Weights of a small masked image model: encoder arch vit.
Rows from block 3 of the encoder, named by matrix and row number. Rows with one number belong to one attention dimension. Each number is 500 + 50 x the weight over its row's rms, rounded and kept within 0 to 999. All counts start at 0. Numbers have three digits each.
# v: attention query, key and value (stacked) (encoder.blocks.3.attn.qkv.weight, 576x192, the v third), inputs 0-63
# proj: attention output (encoder.blocks.3.attn.proj.weight, 192x192, transposed), outputs 0-63
v.83:481493483397479501550561486484524467522476526507458474415503434472447499604528506474508451607523498388451577477507539484497534417413460564512444586545436469523511584485465453411446496571530487
proj.83:451441524574490482482479524468459552459456548496556466578534539480527491484430507561447482502484521538528460528476495543571505502551522407471532429504481518471451488571511446494515527509494531
v.84:562526527512478518442489399473496531489482394491472437534526565507539566501539460593484503439569535530508497455523406453450583491431484542463578549546462422475448439478443433500498463495537470
proj.84:440547451551529478494504586565424469561488523544520495510491581497485502538474547372490372527461559441478475455485505539547484566552527518488447460477523564462594511427470529468503538551481505
v.85:481458509484403389562375479508492613452404598468547580494533568499518493474540391467446505490553535551518491549572493512553493417449488367578428507396513479580591558510421462524558512568472561
proj.85:619516531531594591398548491536613429524582515546427494478519455471473526493417537518600525495550461535527432511477456497444498496564489600454479462504416524481380497559537535507464421537606446
v.86:563489447518604470508453511501484447555524563536512466485410476528482505550538450485514463457423415445482546572504480551453409426546518345478545505588467464433496465451577566534463454397571465
proj.86:503499574512500450547517530454537559474567438533530531467581469495441482466507538442457499558525486526518459326457508466570554497425495617496453438412603534615549433571399454466511557594473524
v.87:475470430551544621486457493495489495533518440427602475489536466451532537481413506538559542473491557582580528518429595542530481481496547574612517489508468456465435554522583462424557569474536532
proj.87:517496462475405361545509478545428493474479547536388570397502495461486474532469462557544490447517563479548469576563441406468482571461553414432440468478524508570508475447464599565472411520433488
v.88:417519507595602487493436523499534516534488535513545512576497462493408541517553567543448545492562506451497416468561467468516410419532500483502484477449553507497481481533544489484528468524481448
proj.88:523455499446403484532515457496438477400534508497441478462494535515592464427540415487472541487485493546471581608481494568463571529449505462560496513545469500474575422458410517562486527458438557
v.89:547523534538495444534416438487553558461517526523540476509623442455484537567486497464462468498592486467556511431478534477555593429542464397585510521500396538581500520512523533498527600570569528
proj.89:499484482495450528468590563538540445516496568463513485464504523448505474502506461488531584523473532464498544540492475528461435593420531520401469546456568536393515518516435533473414428546492509
v.90:531559483488461527493398490434462488434520582585507572534506588496470565384475472518415510518460417417482545513520501570419543512527458545460516472526508480454584504447511623467438549486416465
proj.90:556452541509557470442615529557516459522432494445493393521475378523405430518524568443556497443536507532495447425450496464532500447464499463415506459503494501500404567543502417492434493538542552
v.91:543519516545547445544460449436493558509463444496571472549569475450482463442488488534531537543685487527481476500582431468510492556452565531574430576517460475395500556471456498456464517546513470
proj.91:428484567526397556420514494509464473481498537517342471481469528529527551464498443472473485487398615491519513527444470632391531494528432526479556558454444500573515424486456474473531441497462481
v.92:480476599475498518546619489556577464493516567516471464473493475532485513497446540479472422494459545513479610553426467401566493473579472504559504446451527574527482578470523579490486537549578508
proj.92:505537475468498539428440556475487497529414498507504511590529531471535507664469501526540526516484415496548469445608473585429489550495478508484499468448440467420410489496495456513489559486549437
v.93:494579424526534460504373554528519533526538538453580490577404503409437469401454532414470478494513443562493491553434522484478488523558569500496485408481584551507442486522531541505446512409475531
proj.93:550451540466470542525563497394579443521516521518455559454489445556496466500564456564494605492512490439498495448524514503462442522454422493440523526445464449488521530448508540548542422462514482
v.94:532503476536468616420469571461464390606528483439573619533511465511464488495416461559522490533423519493442490573620440583507507622469568520464520483512396519395534562521590442554448524440426489
proj.94:449493419443552380536518412501474533411501492646480461452425503518451473536577508456475489510478549580566517401427559447490501440449482526435492483454632492650534494452477560471517439521458487
v.95:406448567439518575503541516448563581441538432553501513524439370475522510473401423504516509531552556503441487467361479505488613466455377493483388440541547531478452531499490528494467479504454403
proj.95:581545500567493498514461530525419418542543553568545434543543513475546370525549525532501494419441454541499502553503473494459444527538586525518619584500493464490513436511489500469501560418475531
v.96:488496530506380522512601537543472430594503483431491468417476596468541550550436545525518580556500511467424547460459475600499592548459523451501411437453593498452513535533507353546494549552497574
proj.96:397499449499681488495482411533483514426462530543577522595446521522499512525532531422579459518506470479597453582527543483479488504537513559479569572516422483568513455512496637520523470475482463
v.97:564498542500478544472586484460472539435547508479451369590487499495500507543447452446560415452386505559476454555476481586488519443543422523495477531452523524563517554520546486449525457554574426
proj.97:404549495495567433512457541469488491546487478520590597490575536607559555612558481490498575506519517362542540432458410517528467527466546529515573516611479457498496440519489477467481542499465531
v.98:428446461521516502471413542533532474548473440470581580436479525531569534525521450469442541522482480465519501467555461490534496531506582403478497475466501528594484460527527396613512564417484637
proj.98:561499485458524527518496400529575561486594565509487509447426538500419421429487601518484466565556461561489498559525572478516503497430440548565439534485556563479560497565491596507541408584471438
v.99:498398545388430527539617480482426435499485491444452507482466521449436485482502523540564628537521540459518487489577528502510594500485540472591505452482514434538574544483493428504500464586430558
proj.99:474535462574652541490428499556574557472468442527539467543585507500509507491500565460476411433521488592490507517538466450526547501548489548454444532542543559438414562546574549447470502493579472
v.100:403464440532573586424579603466449497400498501452557551457441435486496523464438472514521503495450463468480528609503542584365472521477427534498504467504504546464547383519491572461457524434546469
proj.100:589435483517418432546417474523599472583493518508429476543522513565469351491521561544512453506575484588572508428500474557620558410504581506504511480466523500499474595491535522464513533469448565
v.101:491512393442538563488515531537569442440567475529530496457404465574614510515525471359518562527537457494483513497503485463484469468494585446548493471494528512599535480532589457527560546461497562
proj.101:522517575489554481561455457505550524522511528511568534498512526485417476453502482618480576511561416517499511528592553536496480556452442461485450530511488506497490520506427516524449417535495508
v.102:540497563547504468496461526491572492437584538568522462511433497488430542477500530559590553431463527497499488511491534501579514510472464474542447456533617602496416492500474569435573500544516514
proj.102:541532435469417509529509532473444483555526470460476579456558418536547499480495460444395526539543482514455499573518457423470480510529524479515534490442439456443509474457516483578501474415559517
v.103:546455453422429628552577475463486564406522495544492494475567536472459590487514570536518451438470529538512416525486592480575579449463482529557557542526402560567498468488466503480460527589479593
proj.103:435562576497545449469482508549508435542455469458477505591474503524522428497406448461458516548479536445497623501563395530428502542562519486490429457468512500417479496487614454478564480503599460
v.104:402520576427469564522551558531383476516474481500524599526503473481407560477461536525459452561540545528455481501477549469525456450539470616588572513468391494475416608515536416458467476515468463
proj.104:467460487558468502456465467504452512497468456546474331556534507473518460528463465480527462464434570511538482506548465526496591643561535423455506447570495537447501442484503538531480541473539486
v.105:405493420506465496503552536559492481508415485538427557527460569526497542512601492609469488530456512482561421460511546507470535558402553577486502399424482470561533557399414443450569537462419473
proj.105:544474501459536507504506424434485540424500489490588450469454451449518487396444543483535493467572406559393524586496463515544583457584523468549461560557589493503474494541589573627457478471509482
v.106:525508523473505501588514538535505533452479513455540438677501541531518549499433453560497473566498419601471601569442509592533514561436443363540600488466396581485456453489542404444465463495551496
proj.106:406476447568481491479523561427458505554518439528516589406510486497458527517556429396445538509412569387497430430498527452550505463519554489516444500471596479543557460539470513533567544514447468
v.107:473594520509548475481413510511610469477523472561516490581469381448485565518500445456497478507581520498509534573464500413551530497558517434546421457559542518443533534458498454540431578550542520
proj.107:577420530476474532492541511493376412512469549470531499496508527495451445515521461501522551494425467446496529434562495529442405527476447541459523507426430498421410525507458497496547413483524495
v.108:392493337537467496439519581408492510553478482461527562433440526475452589521531567576504454549581487484532488488580489505468479488505531412456520480526484519527437488477451446510481508445606487
proj.108:583456572431566568587426409593610489509533502504464507532480525521473442492519480452506457446436536505461444484470519382546531552485497551518450504514602558505566450476570500566551487484453492
v.109:513504525516555484528493550514391511490531515484503535502464523454542559444517525499436424533545512526489431577578518538457470511439464464630394381512516485549482449501520491507576404451488415
proj.109:574466490464514589487478504419618497482515521498493521565560442545472442468512521460624539453462499535484507492426420522564513493533504540413609630514517467567438520517457552443456532501555546
v.110:450449604507434482463550457541515506436554471511507558435457542469460494415513418605517526508496451452545546590497535495528553587465521525544470457585503512488514455484461503617411463521478518
proj.110:496545451473591493445459485482486477474394511495486463542541514517531438474607602385512485541541473546467450458536422553457564500599506555444531487398472478547536553521506533442537552488529446
v.111:547514483507528571490537553449414574471517515439526474581443501425541595569437430526477512539525490598525515493550433443486551469522479500479442513486483449489542474546447557425418489537463585
proj.111:448556505520410431486474500475502475532479536574515446418590534563486409480572577407545471444435533388547613479399503524544439521457484549504560564531557580498515555473581418481480555498549439
v.112:537491547500380458567534484537434541456444534536499480526597593547493591402529462492411507444496444543504541504541527470560519455453460487552457553465503467534515477516500571417515582519430535
proj.112:422550463473451588387502479496477528517507465442464474517524487492533486526385532530503555533532529519433485520449555621495515543550528418502551503505480540413488551568470475513474486497507504
v.113:494523602460524461438585418584474462468492539517525566555487512558469530512433502608551565504469450446458538468424480507465485538473602448503565444583504458453395419535485524494430432515490494
proj.113:477546357553458510531430568452483482492434449542463448432533519471601485431559456510478542544517509568575506542551578535493493509519467526541503536426484565479623460410453468597552486450424485
v.114:532475530530532524521370450479512488533556492545558422552505476503379496477562497537503496508474524446490493521468436473482539445531518566483402543574513563463496556509518529493518545475487499
proj.114:578533513463421450488615507459485493548476600476361539437451461516533504498434532448448529485500443528518454479424525471416460513528500486488600441475410430483517508427476514460506519442539510
v.115:545501580575536497439540416512515465521530418586491441454506468522466460524472581569440533509466477483512481473362559490615554556543533577514433462501456617470463404450634541595532541620442556
proj.115:408555414457478582506465462489496472468424481411464572500490546498579558446496387463494603515545547495472520536601547548448490552496539439514519454429511444524545505516395474459439493434439497
v.116:529449529541489517497499518483509536622499542584438506475513573503447516527527430434474573563442464466542573548576494535436507589605512417506574450476510501439519439447477498485477482422445491
proj.116:474519462502584432488533509501562475480541452426558482511487436491451459440494547505576369454519547526573431452454512490520501410422509602408513531485521604616446518592614500517558456595535508
v.117:575468542498431488489503425509605475476542435525462395557513476521497465553496479595480445534542545437512603509460482532490567464444521456587514621478454507490489450484504457539465432531517491
proj.117:391593472512519498487517516456373533552360550516546527514544567478567529483526503367517507497444444490489475434423450575493502541596548553510609463446436445492502532529479485433530572511524472
v.118:430437512566481478467571560494490478514494434402372515458415455507524528476525455478497495484403459447524441452488461565442444502482515509394480449518422519553459469558473457541500466389415396
proj.118:581540496488575526600437454509538644504510527540577484500543545570519462501539535525497523550565496523467473511515517385505540498439528427537556481567545442606565547487473607503523553450533580
v.119:565418468500482519558579459476382471467542519453569509468448510489488478445505460540539527539498541432502555576522459574392445574479432364562483444450451491545521537522468468474512485474444469
proj.119:399555513579672560491447517512605527545455456555504540534544461520480521608532545444430499460485533528533447420448476487558556489506554563425524578564546446556461494526564525505457508506490441
v.120:510437439504545407525524558434503489599567559407474527499473519508470507526382551484534556481440529568494468474525505605510524520512551410516390449466451421504431415452481491534552510388517473
proj.120:504468481482444649502425514617571477521543460622487514510517480500553500441520481494461464540527537466548515546494586476545506518511390599490537548480592559504498542494595540498428434611539531
v.121:531500505467501431522524439474465516530529569531489494579545398476497471615516487544407475468502457443506462418521468531505531516529494553359491448468525493421471455499516533450443432475492537
proj.121:515570529541542528442445547528578467467422425445536431503530500534520518522540543384551481507455554552503564441457564467501428458502571515507656521476463540576444555504501456498570550523570522
v.122:437529483551510385443520504552499513591522482483550477460481422561591501436575453555534493459550495457506434534520533567529530511458536535490497403504558508470490505464556425502480549489432477
proj.122:551487448501498585591474489498488492448502532501530642476474559464402442490413537492472506536545504576471490510483535413430493425509498426509473471509573503572542532514442674538484465412455467
v.123:462502573428541521468575535457450514479616465458503437519536482488453485488519455563534418538558541566458452497488518526515565482475382512474543605464482514555495541477481482467522414628475438
proj.123:466493521625496429436497507456499524485437528516507499502491494564540502519589507480561493403426458426510564551520432515464538479490558522570516405562423492489525474492554465518560572413498512
v.124:439411478477510474519516491529565564532432547522495556390439535552534491543460462556414515448484508463519450577520498509561501428515460489498533427512547599453559452416525507570445521555555474
proj.124:533560454508498554494448529544501410497526464514597492498487456487513423465460633462505463545496550534439515517495525484511547576482571437487477507395625555498479520541456479484527511505463451
v.125:524463397556428502521449598550441479562430495513439452384423603478443432432564481410500537476455490502515435513603486546519485483401481477493512503456506591572494435490400565450507516503460512
proj.125:475473536458575448472475437366581594485557505477522604501486416453540487497364529527511527514545463514477455546404478514509571487540471477483491531536580445529474524580616460500499469494462509
v.126:458423576470463541534628528463382425478494513427510575445483406476452507468532447514443510418465470502493488498519570503442573471473496589447452597525452499464459590602516492457464530474405497
proj.126:485565495600528541448421420493527564607491461486405439586525504544573422498405574548548450467497494589487528596473449475509502508529569432545494492546556529521467442423575466487500503510538455
v.127:601468451536465494513522467401450508505580515471386516470396535463457467565516506577462510583506511420581583519655514472443470523572498485508496523445413523499476464549489431456426476457479429
proj.127:415535549518575525484479508565573613483460433500517463556550522509442570499559557404474529489481567522490430396389433525583523518454493539443542534578583482530460498543509473416572568541549511
v.128:462546570575510411553437499623428558570401479490517549444451524488473469587499524517544476494515473498591489473543508533503494524543441506397507358559450474497509588500459453493476564543563504
proj.128:554464478470522510512533428436506435535528482435493513475498484441543543425494523452429515523549522479519458538525548490511484509454560509562487517472533462499516496461572625555515500449452578
v.129:462537547510549493528361425514510563527433415506470434455508507560487486534484581540453443497501541527438470419408452472542507502586499566526598475526529513476482467538369458608555556592519498
proj.129:522482500515494428501545515508520549529579413449554575495554509451490432485501528475589575510584491433580497467565540451475519483393488457455402510445498466573478589367560546430399532421389502
v.130:495495568515471534498503533453485550442453424573514593491450605445413529634461473543458501590524454465447494565544489443527486524511526536390514408456430486531467621491466475493474578536446434
proj.130:539458498454480463509508456564538445475571572457503474452526432455547460389493485457452522451520511525531489433536608560453520473434494505568470564477531519588567445482560615519502448497506514
v.131:490458498428502507464514574460528514481460456572494459510517510434489525545509441459471485525452579579526586490485551530495476530554556551456502494530525423502553560489502589460517534529487453
proj.131:514478496491532483454526465517377562472456563530516492536502482599559577523475442480552530481544434495514439590608422496426552434480526494504536513467435586475512500563543438483553463451493492
v.132:468638567510551488472484470506539464572462564542570442490523481413570469477555476514528505455542501552566501439457484485599490473553559567461574505437504619411467482487462476574541490468537528
proj.132:507494461481529468472480552573473518469512408425543462568501567587511485436506570484519468449540478486484469543525530462468600451493533528498400429584530462594460547480591520488397584444472413
v.133:527536427501528472413511450407496517505499521503542561461491534561600420371590465459578559466444498540524520507560523502524519432476493549475381515463489482504471416587514432553566441550500548
proj.133:492514504500489503592537431588418446528550437541485487501471515485451552544425507456467453530511532480543473538437528541461482643579503428523551414539474397418553590508462514415503578477481545
v.134:485362464494447482485469447426535441441530487527530459512429501535485519504466471421378560515478429508552550451506422563511516541483558446521511548522467523438579534525466536497457468490568592
proj.134:459564445594511536522474491582476525539528429568473560465560459491494558502499461554549467519403621493556432584501431433488489590448536500479467524461508553473463401512502457437504492488593506
v.135:572604460585428457469500553540400543451527549512506562367473487447511390581510509475578513552504410524497573525538528561509533476496483516439437393467541459439508576500530508438485539533473494
proj.135:505344536404504453550524382476481421510470493541491438474538569502524537453508518461322454508520550495512464556486514553541518488520487560539489486522466416480522542571497550538534486463476519
v.136:452477402527424466543570548429427489524496543430493572529574468515558495435514570527535540462414441492517557576524455512505560517476446506586401512417503504513600477531509444522492475454477540
proj.136:492554644469488501556456481500537442490498449502502474474446555462403505593559408510459490509450606508523496538449538607559406555499520516472575528516453425439473446503484472469541577591534515
v.137:489493506432560485514441532479444476525490495477550429474542501457581489505527489512564482496480543569460504492430442470446478399506558577460557542546523535512498455441538562467559412471522503
proj.137:449488469492529437433555531550537586427445495516492494534404491601489453474544512561489502461459493482476480415451485465505545509504470540498507470553461530472482568602518497457449580479478537
v.138:518478512512499501586495521479433532444466535534481570462492527545499513518543499456538517517644554448469498529601526502560495535514532510501485508497474439489402432552483591448591437508424507
proj.138:549545566466455493462489480540513389542557422461484476554520559459503400449446595512431437473403524495469512489413513490422377511439473538498534448488555525583624553496483457497452564462551444
v.139:504517509473593593490502596464475427458497547450468437403534530449579412409531498469544533436542548516455535492483478547519428471524540486600567565484505505484439498490454545554525444475501514
proj.139:459479483522435472531503535526499542503518392440500532569531429543505455571519471590518494412391501500537447494406469444544469535490529556455486414554512511516414485504492424438551605534518497
v.140:539477571438449471569488537559538472533572470508452561565464424523457514557395424500564433421509505490536464455464509475399486489521429559437493523597484512487488572553496463514538491523407499
proj.140:474541507481537448406543485465480512457445562498538499493548545529621573416553515559469484489577440498467595705519538530470541466483523460510471528512449454500505489447484509507398511454576498
v.141:574501463488426564485588481545492531415509498549493580453580554508446498643425532532474461551468510470485603476525495575493472473515533530454511442464559439580536511565404475390511560511520458
proj.141:524408586437465463505525506499486445504544529554527460467451496494534541436483360489465564510590495536548506577517594556557549482493477471568450526517448541518529481497528534557518429518475511
v.142:464646434491527560512488492565486495541500459471507545478477601426585477411555553494572510531550494562492581465611472510562378440503495482520479540512598480546431434533611472543391494502602534
proj.142:524498515403530567567511534479478467529588485527446497466490456511409540598516477468447427514429518457515390470409553555517551596463501535508517413585457408500541553425480506501591458448443549
v.143:491462487503534519520504591466429557483496534552528438488452548430565482480479399522528524436547434525433479552487499519371568491518440456494442405563535497478544636508574482445446469454504472
proj.143:493526541568498516469465453447509536462468557512403400498507498551509478510549579492478465482448530495500526509458397510581476499546539555546568417535462431527457425580390517497474468529580454
v.144:449504506425544454450455464468552578562494537464568540621503528546462595473432529450457520502547590515531519451582541501605515470497447316500450516555470409436529505551487445507496475565573500
proj.144:571502480468435548605565514549584484477505476513448498473542443505570455623491510514527434484511474478511493580422519488505565603463507511448469533483545522466439510424506533474573566432453536
v.145:509366520493468508544471515555525500537474609513548507548576441442486551502535529424527465406554599480482497453488434534514514518514442477481552522496592474508462432535548433540485474504446481
proj.145:548599489449474540420545489499610494476517521511468587448486472622456469557451427575503498529454525487509582576498520443443505472545503479469439424506475454466569520552463541418578508470556453
v.146:593498500447449544486476482545674500502534511444490545437535435517448476541506482462457506525482597540536452466507402561541464522509526501446491529502481488484580461500443448552469389532456488
proj.146:477490529524569474522512543560421514501522439609567521572509537527559600532540509479584539488518439467491544576464513456540494448436506491555510481494515550489396519473588517503478509513474492
v.147:509457495586502521395561418453521498449501427575591586403411429537530500483507442512457559565541440490532513508420481493533516511497466589552480539488473473456506458483431509431563525473485554
proj.147:429464462507531506560539525575449473584582422477462474493559560422514509418512515425519462477481508457590435533514493463399396562519530406522479514489496504506485422534534494559463505588501465
v.148:567545531517495481594481546536601391544524445493423477472497493367551424564491487546471422416439451509374460537426470419477473401537556522415537486543454514479606544522532546474500596540402464
proj.148:460458556536554489410474409414558648544484470501510478485454535640517522454579442536583624543545578517548527465501508477521558535418407494537497540528528565478380467478479517514472436491552454
v.149:463417464527495551410487498582497539455550452559467586465398495513405511509516391411489544562501485465525482534485566567511481444394448530557509481537512523504553507546467499444451506460512452
proj.149:443427449468444484589605535469424443475469525480446448487618422410506523460447546563464407487504505547503516502548435412497465548517614478496533431479513516486526493487533567508519419529540566
v.150:448547478526463616520499514483465487516521515578465642545469407429556450532491504540658604469491542607577393531524555495408563503547443482499448480462545526492547584459546501511528424581472556
proj.150:473512506529522458452547456464457553448411557432499507465532514494518555489495471469493451459474553467534599547432536581528454527474541488538557503542435462449504394516472469543489490492554457
v.151:518507512518445471569587426473477581585420519511490500500463535459529409496463374561442541489506545535456428521538487454473517479533496601486484479358512510562473543506464545500509506496573450
proj.151:527448520534527392444436537550490478432564473492561463474544471454516579408548546507588536448533460463491524451453535503504453481471460528490499542563462528584472445485536531476424535526496493
v.152:430592508467513523545436501539554549597527531493588438524521543518562454545506556497528445445583437577530512491526448502538507563573535478504516476530662469541570516563480512527394489475487551
proj.152:577512470399487472466527462502485410432512546520512511591552499479467496524516523478497515520492552495474460492500551546433620420471480520445496424533475472455403573508520560521524553457474390
v.153:544403555441515490474520462574522415538416509542466367476529487472515532536455454437441535425441546563467587458458522538482431412531561514506598489501490544513510502584485562348526506447552488
proj.153:541459406523443547513529538460482594448561490540504466514517457563501480477464471638547481466503400544511474509516461421474544503442516521510450549530506524556480474523541501451529417529484502
v.154:487474454489416500452495540538601627533605574588411483540555522500500558483472530391508454544521501529548478538498461605452573421460499388387424526480536481383511520453458476499501538468523454
proj.154:534480492531480526524571550523459419477380472539539501451479440561551492602452462544455454452497539494497528570480536460567529570530580522547487452541537477475474488528517450490583484541507609
v.155:454661500419537474462389515479459458518411533457496487488473575415518445479496528565587491495551464451528431496512533388472474512502535524543450506502516550487502498475541426512468506492430529
proj.155:432510523448622433492581535448468531527495529418464475534459494488430481459574527460577522498558446549434492434454492527552591442526458527497555449570427388559446595433526526492479626400511518
v.156:512478541533543460476536418424547512523465484548581481523632433554462540511496507548473585598512531538600471418457427513571462460529543461537485589486504484520429434522488566557458464497587562
proj.156:472487485497473523550495587581469549558531437485510579464435560504435452499521496431511434455483442544496392456438552399441559523407508547412451420481525535475516540453537437468516533460385486
v.157:446472475506542496520472557393448450553472471511413605532445470530613474483583490478510541422523446457546385476473470453526559576533520458480514540446420467442578565542434486502484491536452558
proj.157:569613510558499439501524424567486580455427562402554455491560495409354533498487532521533492488590562507558605507518502472471519424504470499462442503455538458469469509498566511483495561479501370
v.158:501542483525467545465574465448448464511411445520510426534500546462546512516432509574517594499512525493440516631450568404446358559466513502607544541461546507557413504522585548420524522485500466
proj.158:525433505468452524527522517469515499491606563414461531520495487497496391429565500553508502462433409515432460332469562495520492436487449510427489506519519547557511460539429474560471461556502513
v.159:478552504443539405428403600609606457432495544527493525599450577451477533488526516524571456431437456604543506402592524501567592546469561488456515518473449511418526490491412498517510520417532479
proj.159:497537448482486532504473459453509527511390527457579512488572459498533501556491571468521531516555607404467482617523414506488552428546508483483450472541540470549426589471612552479516534500525473
v.160:489430500547369454481467479463512556513496536476477504484491461495535518379464522436554527492530421517495532540516463414514494407528454499518464544494473562501613495504544562526479487578442564
proj.160:443486533548564542475564571503465445471529383518450465478555560569527500583495496538428491470411571491438489536449482513493556613501553472512499505595467515410426460629417447491550494467541551
v.161:528522512500475556521484572535505429495485423549500524468452460431411463572508521500547507593444463517583524451481429510472501471450527568428513547489468366560508568490501459506520527509528394
proj.161:448464492511506456431483404468412551500465557473574573497528470547506536460476458468491520484618522516568544543609556496459547458496461450548511433480541560452465476462509571519510448481508563
v.162:508407538511533519533500465458607569443570374568512599495510459441495512543537466444486516520503536485544530517400521435677444485510451547439556443436513456459389465482493619466465487537476539
proj.162:496572400483481536491517557558416446597574509502536457444567426513522485455445547538495488465520485502496475464546494548363451446419506435547451589508516526537542463438553490587576513445561424
v.163:439459495519612462543454498497422492490458540503511593511504488497414438429551448514476503442496482393453483443473607374537508567540467468448479497508544528519511536492515515443541419506462396
proj.163:471611419424521445505537483470487548506514504434490423604436463499570491531515522491508471525510477571503474559568481550488441470537471550508550506543401544554488468544430490535430571536503506
v.164:494470452484548468541532523531424501418458463492478460524463531584431494500480471549470531495545487450465478512416368496462439514519481534609529416429481488466513589578462517543449557544411453
proj.164:547508595513396527498509493453569502522543522499507434445525495391514525436547472529525555492508510566511567501523589484422541514465458559472499608500521541511440355393495447506488507509493446
v.165:551521535478535569477453583446607511533508545505464481534539529551520513457510526463486478494539489584465492449508497537488554454534522435396506507585526478462469510494493406558443462518540584
proj.165:527573482507493525512529476622460510463514566542602505551490521531558500571449598486424465515511487473488595596498483520567569557547506500517454365516551465542548630602416567429527443473494509
v.166:501518493488484546626483489572520464488458428567502504456517519520448472545436529547448474492413515419455540470478533530431479559452467603413493469522480549627499503586441456514432558530542453
proj.166:464462562564554469398508556414424533488582499449504506489450517489486593439449432490498548553583480578519504491577530499515509482480462500597504521547409508473468429396438546487469473504456454
v.167:431422441447567513482551530453591497613456457545458510533518529545467572529525553489392562530511577469469554469542483504456617539498479533499473547537438424418469555443556522530514482607487521
proj.167:487584475577460511516515453457400474429499595442523600462510417474536526592451438472592467449470473505466526506517487428437452509481551535541481541502493539486530439463466445466547551393495499
v.168:522552560489546484499479453576481426577494543432500465552541518489570512428453545589577509442471574476528462480445463475454530496447506405440457581518537539512550521474504376577423520537416538
proj.168:519573482479546520464485558455565573451470384546515512578454533597441440548561528516529597545547438550455535393548568486539494559542510590501550404489496514523427567496455572476480587504505466
v.169:420573574595428476451445384493476568585494443503526480478498468543432514446574501515599493497546496502575447483436501391496475531539451425454481486536398472506534480467543428586526538510500544
proj.169:503532481460559489475526504454578483600471401388431628522494486467556436541494491451441490506519464467477545545540527530508493576508485480522448545461559428469519511519490545513463483475388569
v.170:472529458496414468443601509544436520438546412567555536501458554573484494429534465423522538610480474418577478482435566577453509536519460487528478424459409476477439410469493493471568559487505470
proj.170:492450433494487538590503452478448358485500474462510501404535455445551503476434442520412524450491480537489498524565501448522405455526563457499481601467574507509603476540458510533525416495471618
v.171:465604493610502496441430522510477488496486474515531512474482559515474475629471510553494441454521467506529488449542506510500431560491507480388626475514552495465455461448498454469498592536557428
proj.171:500412465408528465507488419486563534479424569494527457490488455480492463366573470462466535513627471523499514524502577508525583381547488510498415535412551479510504548442524606552505465437462546
v.172:515442542497407546509497437467472490453541448535447642503553514502504513430515583504595551582528559534477515491504547460413561524538459494377468422489579509514531431479567542537508461544512438
proj.172:436566458548626484435572579545420515466468524462526559444492455489536521567467414485451529414485534509457504525520517519529472503512561515619565507594414432481518481522477443459603516460550568
v.173:429528493448497571627547585488341491513451546356418491522453554375578443424496498506549491541508461593458502501499477481380529395530535509486481454448535481522599497471613500438435485498436538
proj.173:545493564486504460448558496439538479422475532551498465534511407523495580582527495544491510458397579450475596534443489582572474543469459510530589500544448508453474537589404478513591550506575526
v.174:452375508549458576462593499533538513557555511570436593558534499493475486510444520546520486519439502517553537506534471481499544485437546494374506491489477522505552479581559380464530621521500438
proj.174:448553524458513447521527535482462463495495505456501461448462496575545526534446400491521487546586438560501485518469551549554486531621509463518440489483472584487440536505433525462522479518485551
v.175:416490519572485439443623540572526552456438437521550561459521512439544452518455528516488514551514523467581651494519565554551528462455443450499479552486485541533481488514421480473496542516482492
proj.175:501435416506508547559470474474527448588565505497408575439433472540421476441577435559559549483483525503521345518473480405488448586551579520445429515424489509537420440500584489551549524533511495
v.176:469456483448368474478506489565497500557506541475497573381619474451469540429485543482539481450475574534423418504480530374491485461497542541493491525462513560536463432554553504460503523373457493
proj.176:452465427556563472482529606459553579423498409509469453568399469554503437556537382533492562541459507554455553473521512509552500541477496487508533456525448500505487541506466454492501507550518548
v.177:505437471594467407527535549343476464412553482566535592524387460510514611481502519528497421495494458459508447591529524511459491480433561461534471503500461418510506503462448542490453568489491492
proj.177:548502519514507548451509423551603489530477543496469470328484516457461483446494478506449549525502601563499550406489527488530487590523435524409512561456516533474509491574558541566468408602545467
v.178:534566561601491440432442512504521502431458498608532511474482492455528443543476465510525480414434413523554542486481532536513539524540492470524445468568557466493490512433417450581482604519486508
proj.178:485428432460584573500568392512479502573478462478531502486505591496485475434507584478488540511528565480533435589579526462575522478462489541471472531486427479503500521615523656447504495505477506
v.179:533547512501548499528530575460464471450545516544425530549458678383540432564549458564487445544524450478463495570568543616392536559432513593481453484449578458551451570453512518465483434427441439
proj.179:466443508400488499442533422476394453499473636461517495495561399478510520429479537423565519533552522470511514395533420467544494403577447486533593458495457493565552463539465509462524513501533517
v.180:502375495483418540497541513483520589460440538523435595473528550506428568535426427456473497585483608460430555563606538490433493541385492504495496564551453509534503535554450488530460483527522396
proj.180:484506514472500435545498547505524399484607547511486470489489409419524487540473479520443512540491440577498538363445491529509396526556517548497520437435513535553492421462504471482560439476560505